Weights of a small image denoising model: trained on aerial photos of the United States (SatlasPretrain).
Rows from block 3 of a small image denoising model, named by matrix and row number. Each number is 128 + 24 x the weight over its row's rms, rounded and kept within 0 to 255. All counts start at 0. After the name is the row's rms in percent of the matrix's.
After each channel's rows are labels from the 100 images, of 14976, where the channel reaches its highest value: "lies over" is the class under the peak. Only what is clearly more common there than usual is listed. The data: aerial photos of the United States (SatlasPretrain). In brackets: how many of the 100.
# conv: 3x3 conv (model.enc.1.1.conv.weight, 192x192x3x3, each kernel summed), inputs 0-191

conv.132 099 [129 163 189 123 116 125 178 125 163 143 129 101 124 149 119 113 140 139 131 162 109 142 135 164  91 137 145 113 151 112 168 157 136 131 128 137 124 136 126 107 142 135 117 115  97  97 150 130 184 117 126 133 160 140 126 152 142 128  97 129 101 124 145 131 128 122 140 111 131 102 110 136 153 115  97 127 121 112 134 173  95 209  94 110 123 145 102 149 133 123  88 185  93 127 142  76 126 107 128 140 103 166 114 151 102  97  83 127 148 110 113 180  76 109 132 117 141 115  93 142 148 120 106 141 150 146 122 159 145 155 100 144 154 224 153 127 145 138 108 139  88 198 128 154 120 140 125 125 113 134  88 143 117 143 119 145 119 139 111 151 134 124 111 143 123 133 135 140 122 142 155 115 128 162 156 126 132 117 100  99 129 148 122 162 111 124 132 109 109 167  81 110]
lies over: building (39)

conv.170 105 [124 143 113 118 136 176  80 118 145 119 148 130 130 124 116 102 142 135 110 112 196 112 144 152 162 150 125 132 137  78 179 149 128 113 137 101 114 103 133 144 128 127 131 120  95 147 123 116 113 135 106 119 166 126 121  96 126 124 137 109 125 108 103 209 143 131 123 121 118  91 138 118  83 102 122 125 176 106 128 125 120 129 127 132 107 131 107 139  59 105  84  90 147 155 138 126 130 105 108 109 122 109 110 151 115 134 104 116 103 148 152 127  80 127 128 123 130 109 133 139 123 151  98 120 146 112 141 120  54 120 160 138  37 195 118 143 149 106 124 115 137 117 117 211 107 105 132 180 127 128 124 132 151 118 132 114 122 147 128 130 114 159 113 158 119 159 156 134 107 161 133 134 119 150 119 134 127 152 172 109 119 162 139 105 127 123 134 135  95 119 117 134]
lies over: building (71)

conv.2 091 [ 90 138 117 133  90 136 141 121 170 109 139 123 112 220 107 154  97 139 147  89 182  99 107 145 103 146 101 113 132 121 145 144 119 111 104 152  72 149 105 113 157 107 143 125 146 126  95 148 105 118 156 146 121  79 114 130  87 168  81 119 156 141 105 153 142 126 152 107 136 107 151 151 155 128 130 121 142  94 140  72 168 112 114 133  90 107 156 117 121 119 173 131 120 131 111 126 106 146 127 135 119 111  97 151 159 138 101 131  98  73 139  90 147 126 148  98 124  90 122 110 113 132 137 113 122 127 124 156 126 129 118 137 125 174 131 129 129 132 114 110 133 149 103 136 134 126  89 169  97 137 151 110 140  93 120  90 144 165 122 122 154 124 148 104 122 124 142 106 145 119 125 122 120 124  98 118  98 210 123  74 156 103 150 123 154 122 132  96 133 166 133 122]
lies over: building (36)

conv.176 114 [122 126 122 129 107 127 199 131 154 118 133 110 136 167 142  99 166 163 151 117 141 134 134 137 130 142 158  51 142 133 151 111 125 128 130  98 111 107 140 156 100 130 161  72 112 124 133 198 123 131 136 127 166 133 134 123 120 141 113 164 123 132 109 135 110 124  89 170 124 155 155 173  60 107 111 105 126 129 113 140 121 168 118  85 168 141 154 129 140 106 140 153 124 120 116  85 111 127  45 115 123 131 173 122 164 146 147 117 135 107  94 136 121 131 147 147 145 121 113 140  99  69 110 113 142 146  88 128 141 131 129 131 178 175 121 116 144 125 112 148 131 123 121 143 133 139 103 153 175 118 143 124 131  98 167 141 123 140 125 113 163 126 101 119 137 182 103 121  93 134 140 125 142 137 122 110 126 106 129 141 143 181 157 122 115  99 153 108 118 114 122 124]
lies over: building (25)

conv.144 118 [118 108 119 132 126 110 120 111 116 132 109 129 158 143 123  90 134 158 139 135  90 160 129 160 132 128 119 147 141  89 123 148 116 122 130 159 113 117 134 159 148 134 136 116 118 179 107 132 116 125 145 134 165 114 118 117 135 127 126 125 150 115 115 124 124 112 107 229 144 143 127 117 126 120 125  70 167 130 125 145 184 123 116 124 112 126 124 106 123 107 126 144  97 107 138 192 155 117  94 102 103 118 113 126 130 127 135 117  98 115 129 141 122  94 108 106 123 162 128 104 147 139 128 139 149 145 131 130 166 118  82 131 104 210 130 158 116 118 130 125 151 125 111 164 101 140 126 192 133 117 138 123 132 107 114 115 135 132 119 130  99 142 195 177 125 203 131 126 116 130 171 120 118 142 144 135 112 142 230 121 134 114 133 104 108 105 149 145 115 148 164 124]
lies over: building (56)

conv.5 129 [125 115  78  91 105 130 137 130 133 122 110 114 133 130 184 199 124 127 115  96 102  96 183  93 137 183 138 105 149 133 139 129 123 124 110 124 130 121 115 126 133 113 124 111 128 132 157 107 102 131 105 121 108 175 130 110 138 137 134 120 162 118 101 119 122 122 178 137 121 147  86 131  79 126 121 108 147 120 103 127 118 132 102 140 117 151 150 130 117 117 122 139 138 139  86 136 129 116 136 162 138 112 131 140 152 151 142 125 119 141 124 134 117 124 113 114 255 127 153 138 126  83 127 130 105 141 127  23 117 137 139 139 132 129 146 124 102 122 149 126 129 126 138 151 128 108 113 113 118 121 143 146 113 121 108 110 135 125 137 110 123 140 186 137 106 136 119 106 100 172 156 128 113 118 126 144 138  83 108 116 138 123 127 152 125 131 134 152  89 130 134 157]
lies over: crop field (26)

conv.10 104 [141 112 135 116 101 143 137 131 133 149 149 136 135 119 133 159 158 112 131 154 131 144 105 158 126 108 112 181 119 118 150 103 144 136 114 143 129 134 138 155 167 130 115 131 121 211 133  99  90 128 162 141 146 123 101 128 127 125 135 143 120 105 137 102 151 134 111 142 134 135 127 100  98 138 141 179 214 144  89 134 135 109 133 112 119 139 108 155 100 122 126 148 100 117 130  22 118 159 118 117 119 120 104 175 140 162 132 128 123 111 121 104  95 108 112 123 113  77 101 147 135 143 126 100 157 142 122 108 167 111  94 122 118 132  87 146 165 142 155 121 168  43 136 147 153 121 154 138 130 136 137 116 116 139 152 111 130 130 130 120 111 140 194 132 143  91 115 128 110 117 100 141 152 129 128 127 134 138 201 156 127 153 121 151 104 127 145 118 108 109 141 126]
lies over: building (45)

conv.142 114 [128 157 110 126 176 108 134 142  97 147 128  89 134 127 127 151 100 120 110 109  80 115 127 103  99 137 110  99 148  98 104  97 126 139 111 104 138 127 142 124 106 116 137 158 144 101 108 154 150 106 160 104 150 115 133 157 124 112 142 138 182 122 109 138 149 139 154 175  60 118 131 121 107 114 118 155 116  88 110  81 154 104  88  55 125 139 162 143 145 111 126 147 154 107 140 207 133  87 130 111 123 137 170 160 145 156 108 126 122  82 110  81 137 127 127 139 143 139 137 118  91 143 144 158 115 147 138 131 138 108  90 136 163 154 145 126 124 112 126 131 111 114 133  94 119 138 152 142 134 118 139 127 116 123 126 150 144 166 118 138 153  97 125 153 108 102 112 144 110  89 110  92 127 114  78 124 137 131 162 161 122 137 148 103  64  85 113 132 149 162 105 168]
lies over: building (54)

conv.91 100 [ 96 130 133  51 135 137 173 137  77 137 107 150 146 109  91 129 131 142 124 107 106  91 155 148 150 131 126 122 144 143 122 124 135 130 143 132 140 151 130 156 170 156 117  87 168 163 123 143 138 120  81 128  74 110 103 135 128 120 127 119 161 114 121 132 138 155 117 128  99 112 147 149 116 108 128 101 128 147 140 106 123 126 127 138 128 113 147 104 151 153 136 117 102 162  78 151 131 106 127 132  74 101 156 161 115 130 174 143 109 132 116 142 164 157 134  83 134 130 168 142 120 100 145  93 158 138 136  63 124 161 139 116 171 135 137 135 119 141  86 110 126 158  39 156 140 145 121 112 136 126 150 158 104  94 118 138 115 119 127 124 102 161 122 118 115 140 116  86 156 125 106 148  97 106 139  82 139  84 133 134 131 115 121 162  98  80 108 122 120 150 156 158]
lies over: crop field (27)

conv.46 102 [137 128 118 132 136 143 105 142 130 151 133 109 122 132 136 103 111 141 132 105 131 137 155 137 130 158 126 139 133 124 147 116 150 130 154 145 133 146 118  86 154 129 151 173 123 147 134 165 142 127 229 127 217 143 145 126 126 139 125 151 146 154 143 148 202 126 184 111 157 118 141 139 108 127  96  68 137  96 109 100 134 100 103 126 138 127 110  74 156 119 131  85  95 102  95 113 122 104 139 104 136 116 143 159 104 151 128 121 135 110 103 116 166 131 128 145 144 111 112 114 107 110 166  81 101 102  97 125 122 100 157  87 134 135 130  97 142 128 110  98 147 173 116 103 102  87 129 134 168 145 112 129 146 116 145 144 130 129 116 108 135 124 147 127 139 150 126 123 106  94 134 116 120  98 134 140 124 130 118 158 168 145  91 132 111 139 114 121 108 196  77 123]
lies over: building (48)

conv.153 090 [124 179 135 135 147 139  84 112 115 126 131 135 111 118 105 158 145 139 125 170  86 132 141 148  98  94 110 156 131 140 139  77 140 141 140 137 164 120 149 124 162 127 129 111 110 150 159 140 121 128 153 134 188 169 115 125 128 163 135 144 136 103 133 148  92 149 183  89  97 149 140  98  64 124 123 114 150 133 104 114 101  64 116 105 144 122  95  69 108  95 117 113 103 114 136  94 133 127 111 147 124 111 113 132 129 104  92 165 113 117 114 117 105 132 132 108 129 109  96 112 139 130 121 123 149 177 132 111 135  64 160 144 101 103 158 176 144 150 114 132 101 134 129  94 125 138 143 206 130 137 116 136 102 123 146 153 153 140 119 148 119 154 146 168 132 112 134 114 117  67 149 136 131 112 122 148 145 103  73 120 124 111 101 144 104 116 135  97 117 135 146 119]
lies over: building (27)

conv.101 112 [143 137 109 131 174 100 120 138 121  65 138  95  89  90  88 129 156 142 118 111 124 118  99 145 164 125 152 132 152 137 113 147 116 196 167 103 123 117 198 131 119 113 107 167 103 108 141 121 140 132 133 167 158 147 141 157 149 102 135 129 146  98 165 126 130 114 125 121 175 119 109 169 171 135 110 147 122 161 118 145 146 114 108 134  87  80 144 146 179 127 133 106 121 129 102 137 111 111 112 114 137 136 109 132 110 114 130 149 158 168 116 125 127 107 162 103 115 121 151 128  95 117 143  91 144 121 108 128  94 119 118 139 168 154 108 124 139 114 135 131 147 125 114  77 135  94  97 139  85 115 130 225  99 142 135 136 129 172 114 121 124 148 120 122  82 126 127 126 102  80 128 125  98 111 100 118 132 149 111 121 145  88 151 148 119  89 148 150 120 132 123 121]
lies over: building (27)

conv.7 085 [160 109 137  94 123 126 111 151 121  80 156  80 139 175 114 145 117 146 111 159 121 165 145 128 135 155 131 167 121 151 131 126 108 119 103 122 124 159 140 151 125 128 115 126 183 114  86 119 145 110 148 162 118  81 153 137  49 134 132 132 158 115 112 125 159 132 130 143 111 159 140 136 162 152  92 126 158 154 145 138 126 130 151 162 103  95 134 129 137 123 116 126 119 123  93 102  48 114 123 120 120 124  99 126 127 143 160 133 154 127 164 112 140 115 105 123  94 114 136 121 145 163 123 117 160 146 113 110 112 156 152 126 122 139 124 124 135  85 127 115 148 136 125  96 116 141 141 120  28  80 115 162 174 130 114  98 100 158 107 130 142 100 126 111 140 140 155 161  76 117 143 136 156 130 124  95 111 168 101 111 130 108 104 133 139 131 155 113 161 154 159  99]
lies over: crop field (25)