A small image denoising model, trained from scratch.
Training: soap at rate 0.0015, 16900 steps, batches of 128.
Rows from block 5 of a small image denoising model, named by matrix and row number. Each number is 500 + 40 x the weight over its row's rms, rounded and kept within 0 to 999. All counts start at 0. Numbers have three digits each. After the name is the row's rms in percent of the matrix's.
After each channel's rows are labels from the 100 images, of 14976, where the channel reaches its highest value: "peak on" is the class under the peak; "responds to" is what is common among them. Only what is clearly more common there than usual is listed. The data: aerial photos of the United States (SatlasPretrain). In brackets: how many of the 100, against the usual share in percent.
# conv: 3x3 conv (model.mid.1.conv.weight, 384x384x3x3, each kernel summed), inputs 231-307

conv.272 080:520478452506501483477552505497500437402511530493494460503521450474520499458454537432526462481471555517449500554491507549590466483530476533496455519462474494538447530543582379512533482533513431487489404453527509494460559574446491540
peak on: crop field (52 vs 7.1)
responds to: crop field (56 vs 8.8)

conv.319 086:464518506613497531562450492548500599501586496532475445521479500460511528477525590566544474587424535499587490571554454490444453479545517599467480444461441468524536514497484500504485510457472513496451512452545452572510450523525456441
peak on: crop field (33 vs 7.1)
responds to: crop field (35 vs 8.8)

conv.71 129:488447488453481541475498503537521461486506468464503493501446491475460476464425481485469587518511504516455495577441531418452543515529534508502533450523468484462493488481496487526530538561546459483468527494500581450410476513493493468
peak on: building (96 vs 4.4)
responds to: building (99 vs 42.2)

conv.378 084:535454512521531502444400551513475488430524506436510539583485390484598465504508550498520496466537485549482540473456502471437463494480495506525499443476451456459517538546468588438445523441472490543514501521426429475544479476503492562
peak on: building (34 vs 4.4)
responds to: building (71 vs 42.2)

conv.253 106:501468471445508503409469464457432506528452467497547214407523510533439508501468505524543500520489523413508518520514531504538538508472515512506476574468547519508445515512474457440512507531598469412488502471518528486499461496552494453
peak on: crop field (26 vs 7.1)
responds to: crop field (26 vs 8.8)

conv.287 085:567503487473516453494466488487486489538460469494475482480548567501527466442492525503485539454485510513485478496441524544509462450495492586448499530534466499464505450509490408536513449470491475465526457496475486433607446460487466516
peak on: building (63 vs 4.4)
responds to: building (99 vs 42.2)

conv.43 091:536439543528502474495451552493505477476527479486450552548491488493544638496471505517578506512504519515446502485494582446437548465475514490471549479487439469434474469483572466501583469531501500491540501516456492461481539474491508512
peak on: building (68 vs 4.4)
responds to: building (89 vs 42.2)

conv.205 104:514404558478551435532465514546509495450549466454495513489547520454498484515478500511483510464504504524506584479464482492516526501467547518483507493514470528462506512490402463408511499487499512506485500513512494503501448589507581456
peak on: building (39 vs 4.4)
responds to: building (68 vs 42.2)

conv.129 098:493458475458502488519439498537520474512524541481458473477532473560503465486453559515482483531520473497446520470500541456444485465481461489441464507483428493501487621450506496487495424486449490459521588501426527482540441494494559538
peak on: building (32 vs 4.4)
responds to: building (74 vs 42.2)

conv.42 104:452483517460460514471454475500517487466421421495456530444478472500526494521442516524457532495522516424463459447474502443461494487522436521493510458477476511492569491441522499456489440504501483506509513544527597439502450476525527512
peak on: building (61 vs 4.4)
responds to: building (97 vs 42.2)

conv.222 078:458498535495584525462549460528519548511523615510507496453470544448503440463535567472476456485455485515495580511529469454542479501509462550524522534516481534539411477449503524575505533516503501587516486531488532491492503558482524456
peak on: crop field (33 vs 7.1)
responds to: crop field (34 vs 8.8)

conv.204 136:518520474526540520481506465501499462522496564534469509489495468467514519518442485537474302466537472471468419486469518514366464464495390474484494471476494537514513635525478515481493538528527558463537557488484548496514501520484504533
peak on: road (26 vs 0.8)
responds to: building (93 vs 42.2)

conv.360 109:471448494576507534513507529485501485481516423516511536498509500499487465527492462441457536482561465523460500545465526470470531479540557535503507481470465515451490457433476525508573519434521533509506524519529561472456410452491532480
peak on: building (59 vs 4.4)
responds to: building (93 vs 42.2)

conv.24 106:521469514523384502497573466430493496512506507479459468482504455510537507451516572418501407479504471485559510500519422503496492464526449424542457498496504549477449444453482510493477405569480509535557462504488522472454562518432500509
peak on: crop field (25 vs 7.1)
responds to: crop field (26 vs 8.8)

conv.262 114:543520518508484516510495521536533478537510500503502518462528483498473502488488550512458517471537523546444539488489487495485514465514530501472561488496466516504527451486480449495462524542525463510516500564488547448503457478495506520
peak on: building (49 vs 4.4)
responds to: building (98 vs 42.2)

conv.315 102:524447487494499520501543503520506470515619451481518519505481490484432532462512468551557508529528498469469513479485493501453526379521493506536527547476446506429544475478554534592487515449528433546494465490517508485547484472432510539
peak on: building (74 vs 4.4)
responds to: building (95 vs 42.2)

conv.358 111:471529508502428462473464518445438475482481511455497495543511492510472503521502480422407531460503480420515734522501537532444543524479554472442507464485532555514514442516488520463522581465513504503508487443413533505597521487529557494
peak on: building (26 vs 4.4)
responds to: building (75 vs 42.2)

conv.224 095:485504528451474546505563539483470520552464581503506563475540457523411468507489467532503509483525471452481506454519462458489526501480413542509520567434477518536455512482506497510478528514551518496586514455505491581512461432457505487
peak on: building (27 vs 4.4)
responds to: building (73 vs 42.2)

conv.156 104:518518502537496513562537523499462539487423424495453543455412475506501528528539520484570515448540487580514475477536413440524469516513502479522461452427550479500491463517410503462491493488465405505484459531546506516489576569579488494
peak on: crop field (35 vs 7.1)
responds to: crop field (36 vs 8.8)

conv.137 089:479482514475543486496500473530505482526502450512502488521543430550500534473558410506511525541509501562461465493483511441477464420546445517505531505505522473497459453520444425478453508449465452465461478517517513486472478484466450558
peak on: building (43 vs 4.4)
responds to: building (70 vs 42.2)