python train.py --arch="unet" --model="image denoising model" --dataset="aerial photos of the United States (SatlasPretrain)" --train_examples=101725 --image_size=32 --crop_scale_min=1 --horizontal_flip=true --translate=0.06 --color_jitter=0.2 --task="denoising" --loss="l1" --noise_std=0.4 --norm="groupnorm" --hidden_act="relu" --weight_standardization=false --channel_attention="se" --widths=[96, 192, 384] --blocks_per_level=2 --block="plain" --attention=false --upsampling="nearest_conv" --init="xavier_uniform" --optimizer="soap" --beta2=0.95 --learning_rate=0.0015 --beta1=0.95 --shampoo_beta=0.95 --eps=1e-08 --precondition_frequency=25 --max_precond_dim=512 --merge_dims=false --one_sided=false --adamw_lr_other_params=0.001 --max_steps=16900 --batch_size=128 --epochs=21.3 --lr_schedule="cosine" --final_lr_fraction=0.01 --warmup_steps=500 --weight_decay=0.1 --adamw_weight_decay_other_params=0
Rows from block 3, named by matrix and row number. Each number is 500 + 40 x the weight over its row's rms, rounded and kept within 0 to 999. All counts start at 0. Numbers have three digits each.
# fc2: squeeze-excite expand (model.enc.1.1.att.fc2.weight, 192x24), inputs 0-23
fc2.0:548489462551599474476510441505480547507522475515535502500490498507487392
fc2.1:561569578482563445472506502536491471535439464503488496489445497494527556
fc2.2:539511562424515575499466454457601508462508471524463506490523489493529510
fc2.3:497549520473542559504452447563450509442420574501464501498467492511510490
fc2.4:518501514469418543562542538408499440528523475462481507503543498491442511
fc2.5:446470545579578500433500521433512468526535566518545489481488490498487516
fc2.6:444554447490448432460558554537477496494518499446459517517511484495556443
fc2.7:552449549437502444585483454499530492464542454470572497500529492495469495
fc2.8:482513497552465395444510545558541509510522513474508492504595492503513457
fc2.9:542372543485506532477515438461483481563558534496522495486519501497475507
fc2.10:537536565489549557524489477472513486611554461471455511505512512493451471
fc2.11:455438539511489537588509420462456459535512547454542505514538507488475486
fc2.12:499463385402503523509539493458500528501517524519439491479481517522550512
fc2.13:414530556434441547469526533459503467473533537451490509505547488491453529
fc2.14:426431488468470516532473565544544574540508450469486492499485499509536558
fc2.15:475472525517441442453515539571419524502517526447478491510568510492491561
fc2.16:569492468550450439513519490408440531583503492483506508494548495505483513
fc2.17:443454528464519560440523487503450507547507563411477507507436509507528515
fc2.18:558482503558456547537503517521598565513443465491456498494465508505475550
fc2.19:519486494589506516573473427541532503475450493455478499508519497492589537
fc2.20:513498539443476505577547598420508459514499477467447507492459510503478501
fc2.21:434456490413474452450454477544470542561533504539559515494471514509497520
fc2.22:516458484461489562580503490395490513522426523513539507504531480496541537
fc2.23:535511533488495443403560549465515512482509477473489492499453507503598544
fc2.24:540456470539517450439454393566484518531487503500484511502556494502546471
fc2.25:577467470459514435546447479468505449540482431501588500498511497517494479
fc2.26:478460472580429468478502462445462538495509494533446490504598507481471481
fc2.27:618493534546511512496460459508466571453483484517468509515557484487531452
fc2.28:530500515530529546426485418490460533554520495481493512482576517511411507
fc2.29:458509602533461465526510558536520558429489492535474507502482497500512427
fc2.30:507487482437505374552545524471487485457503538494418495488521512515518497
fc2.31:470544542484495449495427533518474507596514483500589496495436506504538516
fc2.32:400532458508446407489536470492502510518539509535436496496536487507549484
fc2.33:411505510448555468413537556520459503506506527510495490496511497506446573
fc2.34:537501545530538536525430533478482492519524548402532516516462519485582476
fc2.35:486563441461404492473494482467492522500399552525496485507526505502503552
fc2.36:457488442475448492520450590492466494576472444508554497515509485498554535
fc2.37:480534517417401506547515591450497466486532476475473495486506495487458506
fc2.38:521540429456522530422421565463497521498473536535530501500479510488446544
fc2.39:478484583479473486493463494582472539485483541463577501493537511492457422
fc2.40:504441443573462547452500428439531557518462516555475501501497502504503537
fc2.41:520559477507532517497515595437481562495462521485456497509441514503502585
fc2.42:550530481518455567508502464419483504554534449542457495482508511517535415
fc2.43:540397493492556485488498428538530517487554451520568498488519501494517558
fc2.44:550483371502500522469473492464481487492512509548444505511559493518461560
fc2.45:520422519518504568551476452448525469472459486509507509495417494502578471
fc2.46:532402526433467456483461475454557497541492520553462502495525502488522565
fc2.47:467452521486492412431446529496503483503531583467465481506549519496433507
fc2.48:559529564440536423481523475486522490455474445551484503511535496510564552
fc2.49:484466480496474482562470607533511443556451458520461507491434508511501470
fc2.50:398490521488534465435533546565556462491527541508484501500491499512437543
fc2.51:457484478477454529447427459493486490423430557515489511498565497505557505
fc2.52:559580457445484419503500574459462520500429496510491489499533502505467512
fc2.53:498535604500541417521521523558523552487475469528482491500444508507502439
fc2.54:532561520417524503462548505503473489453456548495442505487436514506544569
fc2.55:457564432506560449575465490538503543545468484533427494501523497502478478
fc2.56:549517534558467482542426503541484463507505552534464503493388510484487529
fc2.57:542414449472476496576508453485499478517456524505525485511607498506514468
fc2.58:510507455537586501453477471447587523548434512537487491495481501508451458
fc2.59:547412469535503470502471435556474515443488499515459492506514510493602510
fc2.60:453515465471542486448451509529422457469465582482545512511548507497435498
fc2.61:509522457454468576544481473539504437588515484428558484510534506500493506
fc2.62:549483477475483447437482487574491509537590468532471496494446500492572471
fc2.63:513451430453547508585446468486538446482505532567518517507499506494487436
fc2.64:446522492522516520492462537476494497518464558487382506492439491491551568
fc2.65:516545495458464407518458450501543493497470492535472501499462517506495614
fc2.66:442562560500605415550486495512489515501455466535493490492525503502524483
fc2.67:521442507593466539445512588499509479523508482420555500493486491490511469
fc2.68:512498520522472438402453535456527490457537548562487509501489493496420474
fc2.69:488440576457473528563535537524506498487548535470418500500523502501419510
fc2.70:590499510443573449486455416515513559500539476502497490501520506511463457
fc2.71:464521517517532444447485572571551523474535590441505503495504486514460503
fc2.72:588516529444503535469434470593467483499485553479443496502470491515468508
fc2.73:433520481501419449498498533396485481524565537478487481501503496491534554
fc2.74:522531518432545451482494456554472575458416499493465488501482497489572489
fc2.75:547469560439476572527467510433541424479517531498477523510445481505502547
fc2.76:510513479549493472423528467594499436500570513456457484502484518505553467
fc2.77:424495542510428574458493484427522542518469552502487499510478499523559541
fc2.78:526472487522527577488463453542468438553477422498489500505580510500471548
fc2.79:574416484436466543517426500465499488511523534529447512492451480501467457
fc2.80:513545535501597429519473507449486525445504435571454507500517506494520525
fc2.81:488447628530533448501503497575463491507491444534482513499455502494482492
fc2.82:528498476544423415461524551510473525530519512477485503508611507504465501
fc2.83:544503504395480491556525548420533482494514472540566495489526494490445494
fc2.84:460478504516459511475441470563575459552550537473498498494597508505482475
fc2.85:579454459497451532459473553545483459540543576481492502486428511501507474
fc2.86:494419483580509458491504480495532582562472491446503492508537506481531434
fc2.87:527584548434481540513493476448486524549454551461469511495474483508423529
fc2.88:577588485513526439540486500555506525448488529542428507506441492501509505
fc2.89:499434483475542435489555472427533539509525577488440488514463485518478453
fc2.90:486481529425551601461471479560483518449489540521480504492432506491510463
fc2.91:466534579437523482460519439464496559440530583488469485494475503514473489
fc2.92:525474435516547452497492547495538462471469455545409500502506504488590521
fc2.93:439475464510499526543567515585543387536507527486474511493510508508488487
fc2.94:442463561438513483546539562464488497499491481500475497490565506507479604
fc2.95:548505456430399470455556553543483526519495498452485507514514487492490440
fc2.96:489446473564497436507527418515501469557540516445461493496536496498572462
fc2.97:449563544503495505577565489519505480484470444406517499502549497494532457
fc2.98:473416488521545564493503461531504443496497534462507503491549508494536392
fc2.99:482474439487618487444471563504504494531541501532544503510488509485434468
fc2.100:412573477512519482525505449573474478488448480441535495496532494499572496
fc2.101:586492423472585511456451473517505507491491551481507506509501496517572449
fc2.102:482544533437477498508480489608562548455455500526464489509530494492472564
fc2.103:436467517473519465400515542455508539552479551451505505495528496502461568
fc2.104:513442448460537464537482457533487486507535545504524504486504505505570383
fc2.105:556408457485542496489518485465473484551469489536534492490558501509477401
fc2.106:573458470488437519553484479512436562517547448527413489504493502494481484
fc2.107:415506460446427528539537494516528474488483534422580498493500489498511463
fc2.108:554593584489491504481478576524474536474443504460440508514491511514505475
fc2.109:578459403463407483511505498471508486539506525507489504512480503502452435
fc2.110:498526574477511584492456589436519529468438540458489496503500492493529504
fc2.111:540510460470491535475467462511551476469418578470501506510452512507549582
fc2.112:511476404504506447576428506510490496524464545511401491492493505507484517
fc2.113:395431505457530511459526571523548467487515492505503511506482492511491586
fc2.114:510546545516568505596563466518491463514472538427441499490529506496474499
fc2.115:466498503536515468612543490563508447488462535465429490505448501504525531
fc2.116:546467517475561461411500426453472508534528504522526504489558509494483426
fc2.117:403511556466519575549492445510496496440447485476518500492476497494568484
fc2.118:513522514459410474495485471536528504386510582520476504484526485509523465
fc2.119:483559455470471515518523473556461428519393548448531486485488491508516522
fc2.120:470526501512604506528559455505516479454470465432544501503551490495543557
fc2.121:483571454453492579472458527469530464545482495475463510514594515486513544
fc2.122:488398461476520471475471454407515506514444532559521504490522512486456472
fc2.123:491463492542446476443528519483492509384465449551568492503509492503542481
fc2.124:514454485483493525560511423438476436501463526465481505517472505484598545
fc2.125:489456590446502605483483451502494479457502523492518497505415503502493471
fc2.126:608437445486479452563509504454481516537474503487460502489570496491526519
fc2.127:460424545481552436501447496407515493559472534517476502512443492514489508
fc2.128:510398461443493516456465517471467538514515489584430476504551503486510500
fc2.129:509494461503514521474386594518498485432532505525433490488541505492515498
fc2.130:529495521442462550415528569562489490478517509476457518489556479488473569
fc2.131:464496454443534545488487561513484497400447563520444510521520514515517547
fc2.132:480492515492463384451535470461540486460512511597501496510449490488531502
fc2.133:382445492534456529494502528451499469456512518481562511492496515513540434
fc2.134:535444463468446506545496404437476506531499525524464507505563512497554547
fc2.135:468457495455433450506496492468485606567437462517513515497486496491554511
fc2.136:466512530426497503621526500498525448449497432476526495493547513503535508
fc2.137:467549488517572502554478454507466459459463451459528498501581501505504581
fc2.138:465581480506494530474413488473461546597441479501539498517475496505523495
fc2.139:520587507431556459482462489565512521507437463555490492500451508488543533
fc2.140:397479459480477480465436558478486501473435587531509493494492489499467516
fc2.141:504517510554498442467505509508411506537411538445503487498582493499474468
fc2.142:598491551544488492503487537512484475528399587463483498493490489502491474
fc2.143:583458530404469529572517489421498506486517447493495507498523499504493454
fc2.144:454505432493554558421570495458509480511550500505558489486503510502571479
fc2.145:584505509479548510570491561531474527538540492438446492518573508522484470
fc2.146:497485463515465599476520495469560489526460535473402492507468505487554459
fc2.147:474514437487481568416472533458530591535503490557470497488504497505458533
fc2.148:492493466584484532483450423427507479504407555497483488511465499490477511
fc2.149:504424393529493493582491491517509499474470487525491495492474508499546587
fc2.150:586429535503488481468434557491484495471413501466530496484521499491545543
fc2.151:516463493548443468470599425495521507485463495513549501506479497492408486
fc2.152:592540474551511433544468490526499507509451477509459509515460490486564425
fc2.153:499465516544465540451504502515512431464518593487482484490424503488414515
fc2.154:548438409481488501587478543514499499549457548466468489501503496505433494
fc2.155:442579510472554557453479540450511445492553522484454504484536517518548540
fc2.156:539481540467485496463494557525509512590579554423443488489507509502520469
fc2.157:511510527514497528554475426545518456553491439525488505511475493501399570
fc2.158:548496407447504510463550481601459515476551463484471502490523481496505459
fc2.159:513413428547487510488520510434496540488439541554453528505509522485496436
fc2.160:491476505504491545428505561464512555460394526553451514500497508516455466
fc2.161:523432473532477490488510490508508460442417607440448502490510508496490482
fc2.162:561423468502441510532435517485536469580524507463473515512488511485572533
fc2.163:542472498382495482560526516504510529556530476538522516504513499510560428
fc2.164:452509528506517603490447598530506528472495538492445489495551505510482538
fc2.165:517410467513560492513485466421534474535531511540535491511462501494414465
fc2.166:468582547547518421417422496535506496507490543491529512509511511481468472
fc2.167:477515525452513521542466498492515443417450506573449506507525484499529408
fc2.168:501498476494460478460467495521459523516603555465519496511620500492489499
fc2.169:520469549407518543556456455590499482465465529510503491508433499503497505
fc2.170:452596463470491577442497472477489503504568484508467498504541505495541435
fc2.171:512415473533505559429516519489501591519497533548488502517458478519538559
fc2.172:407503448494544536419485525442555542524490547524453483486510508497461523
fc2.173:482487639546511505508506558509463525518485516444510503500472508507445445
fc2.174:519500507488479481424585449525537473618516483499481495492446494505481478
fc2.175:578599559486498453410525465514505537531461487470509500492479492496525520
fc2.176:462526533439502408540435519506483441523453544502553522477506514506444467
fc2.177:441491484423409530523501530472520436515530553529462489493496507513464430
fc2.178:480450530533547503485437530568497475549549563417542495493460494498470471
fc2.179:522500549473481503480531538447565534517470564455493503504523517497596422
fc2.180:496477437460559569441507498423505533533478537549495506488505510489464579
fc2.181:483522427515517618420461539461493511523550507511450490495508490501479515
fc2.182:476461519489449541415562494543540458499536466508496500498453503494457593
fc2.183:569440494466543515513473505429542482518541508540512492514534513517390468
fc2.184:507494502419447517585491509426496458517510530468507490493492513498595452
fc2.185:563500547452511471456550442514508503565454453577536499495471498510482561
fc2.186:395531543491522498450444548508516499537450534483490497487451512513491586
fc2.187:538464542539501486467499450559472554552605465457491491508515497488545544
fc2.188:527587550467518438499545490479477486569397536465511497488478514513487492
fc2.189:487496490448458486507610427534514504536427535468568492508476496496479490
fc2.190:564432405501533440542480453468480506536495506464574500492509504512538495
fc2.191:494559411412535545448504505483526539428478506530452488506522505495521475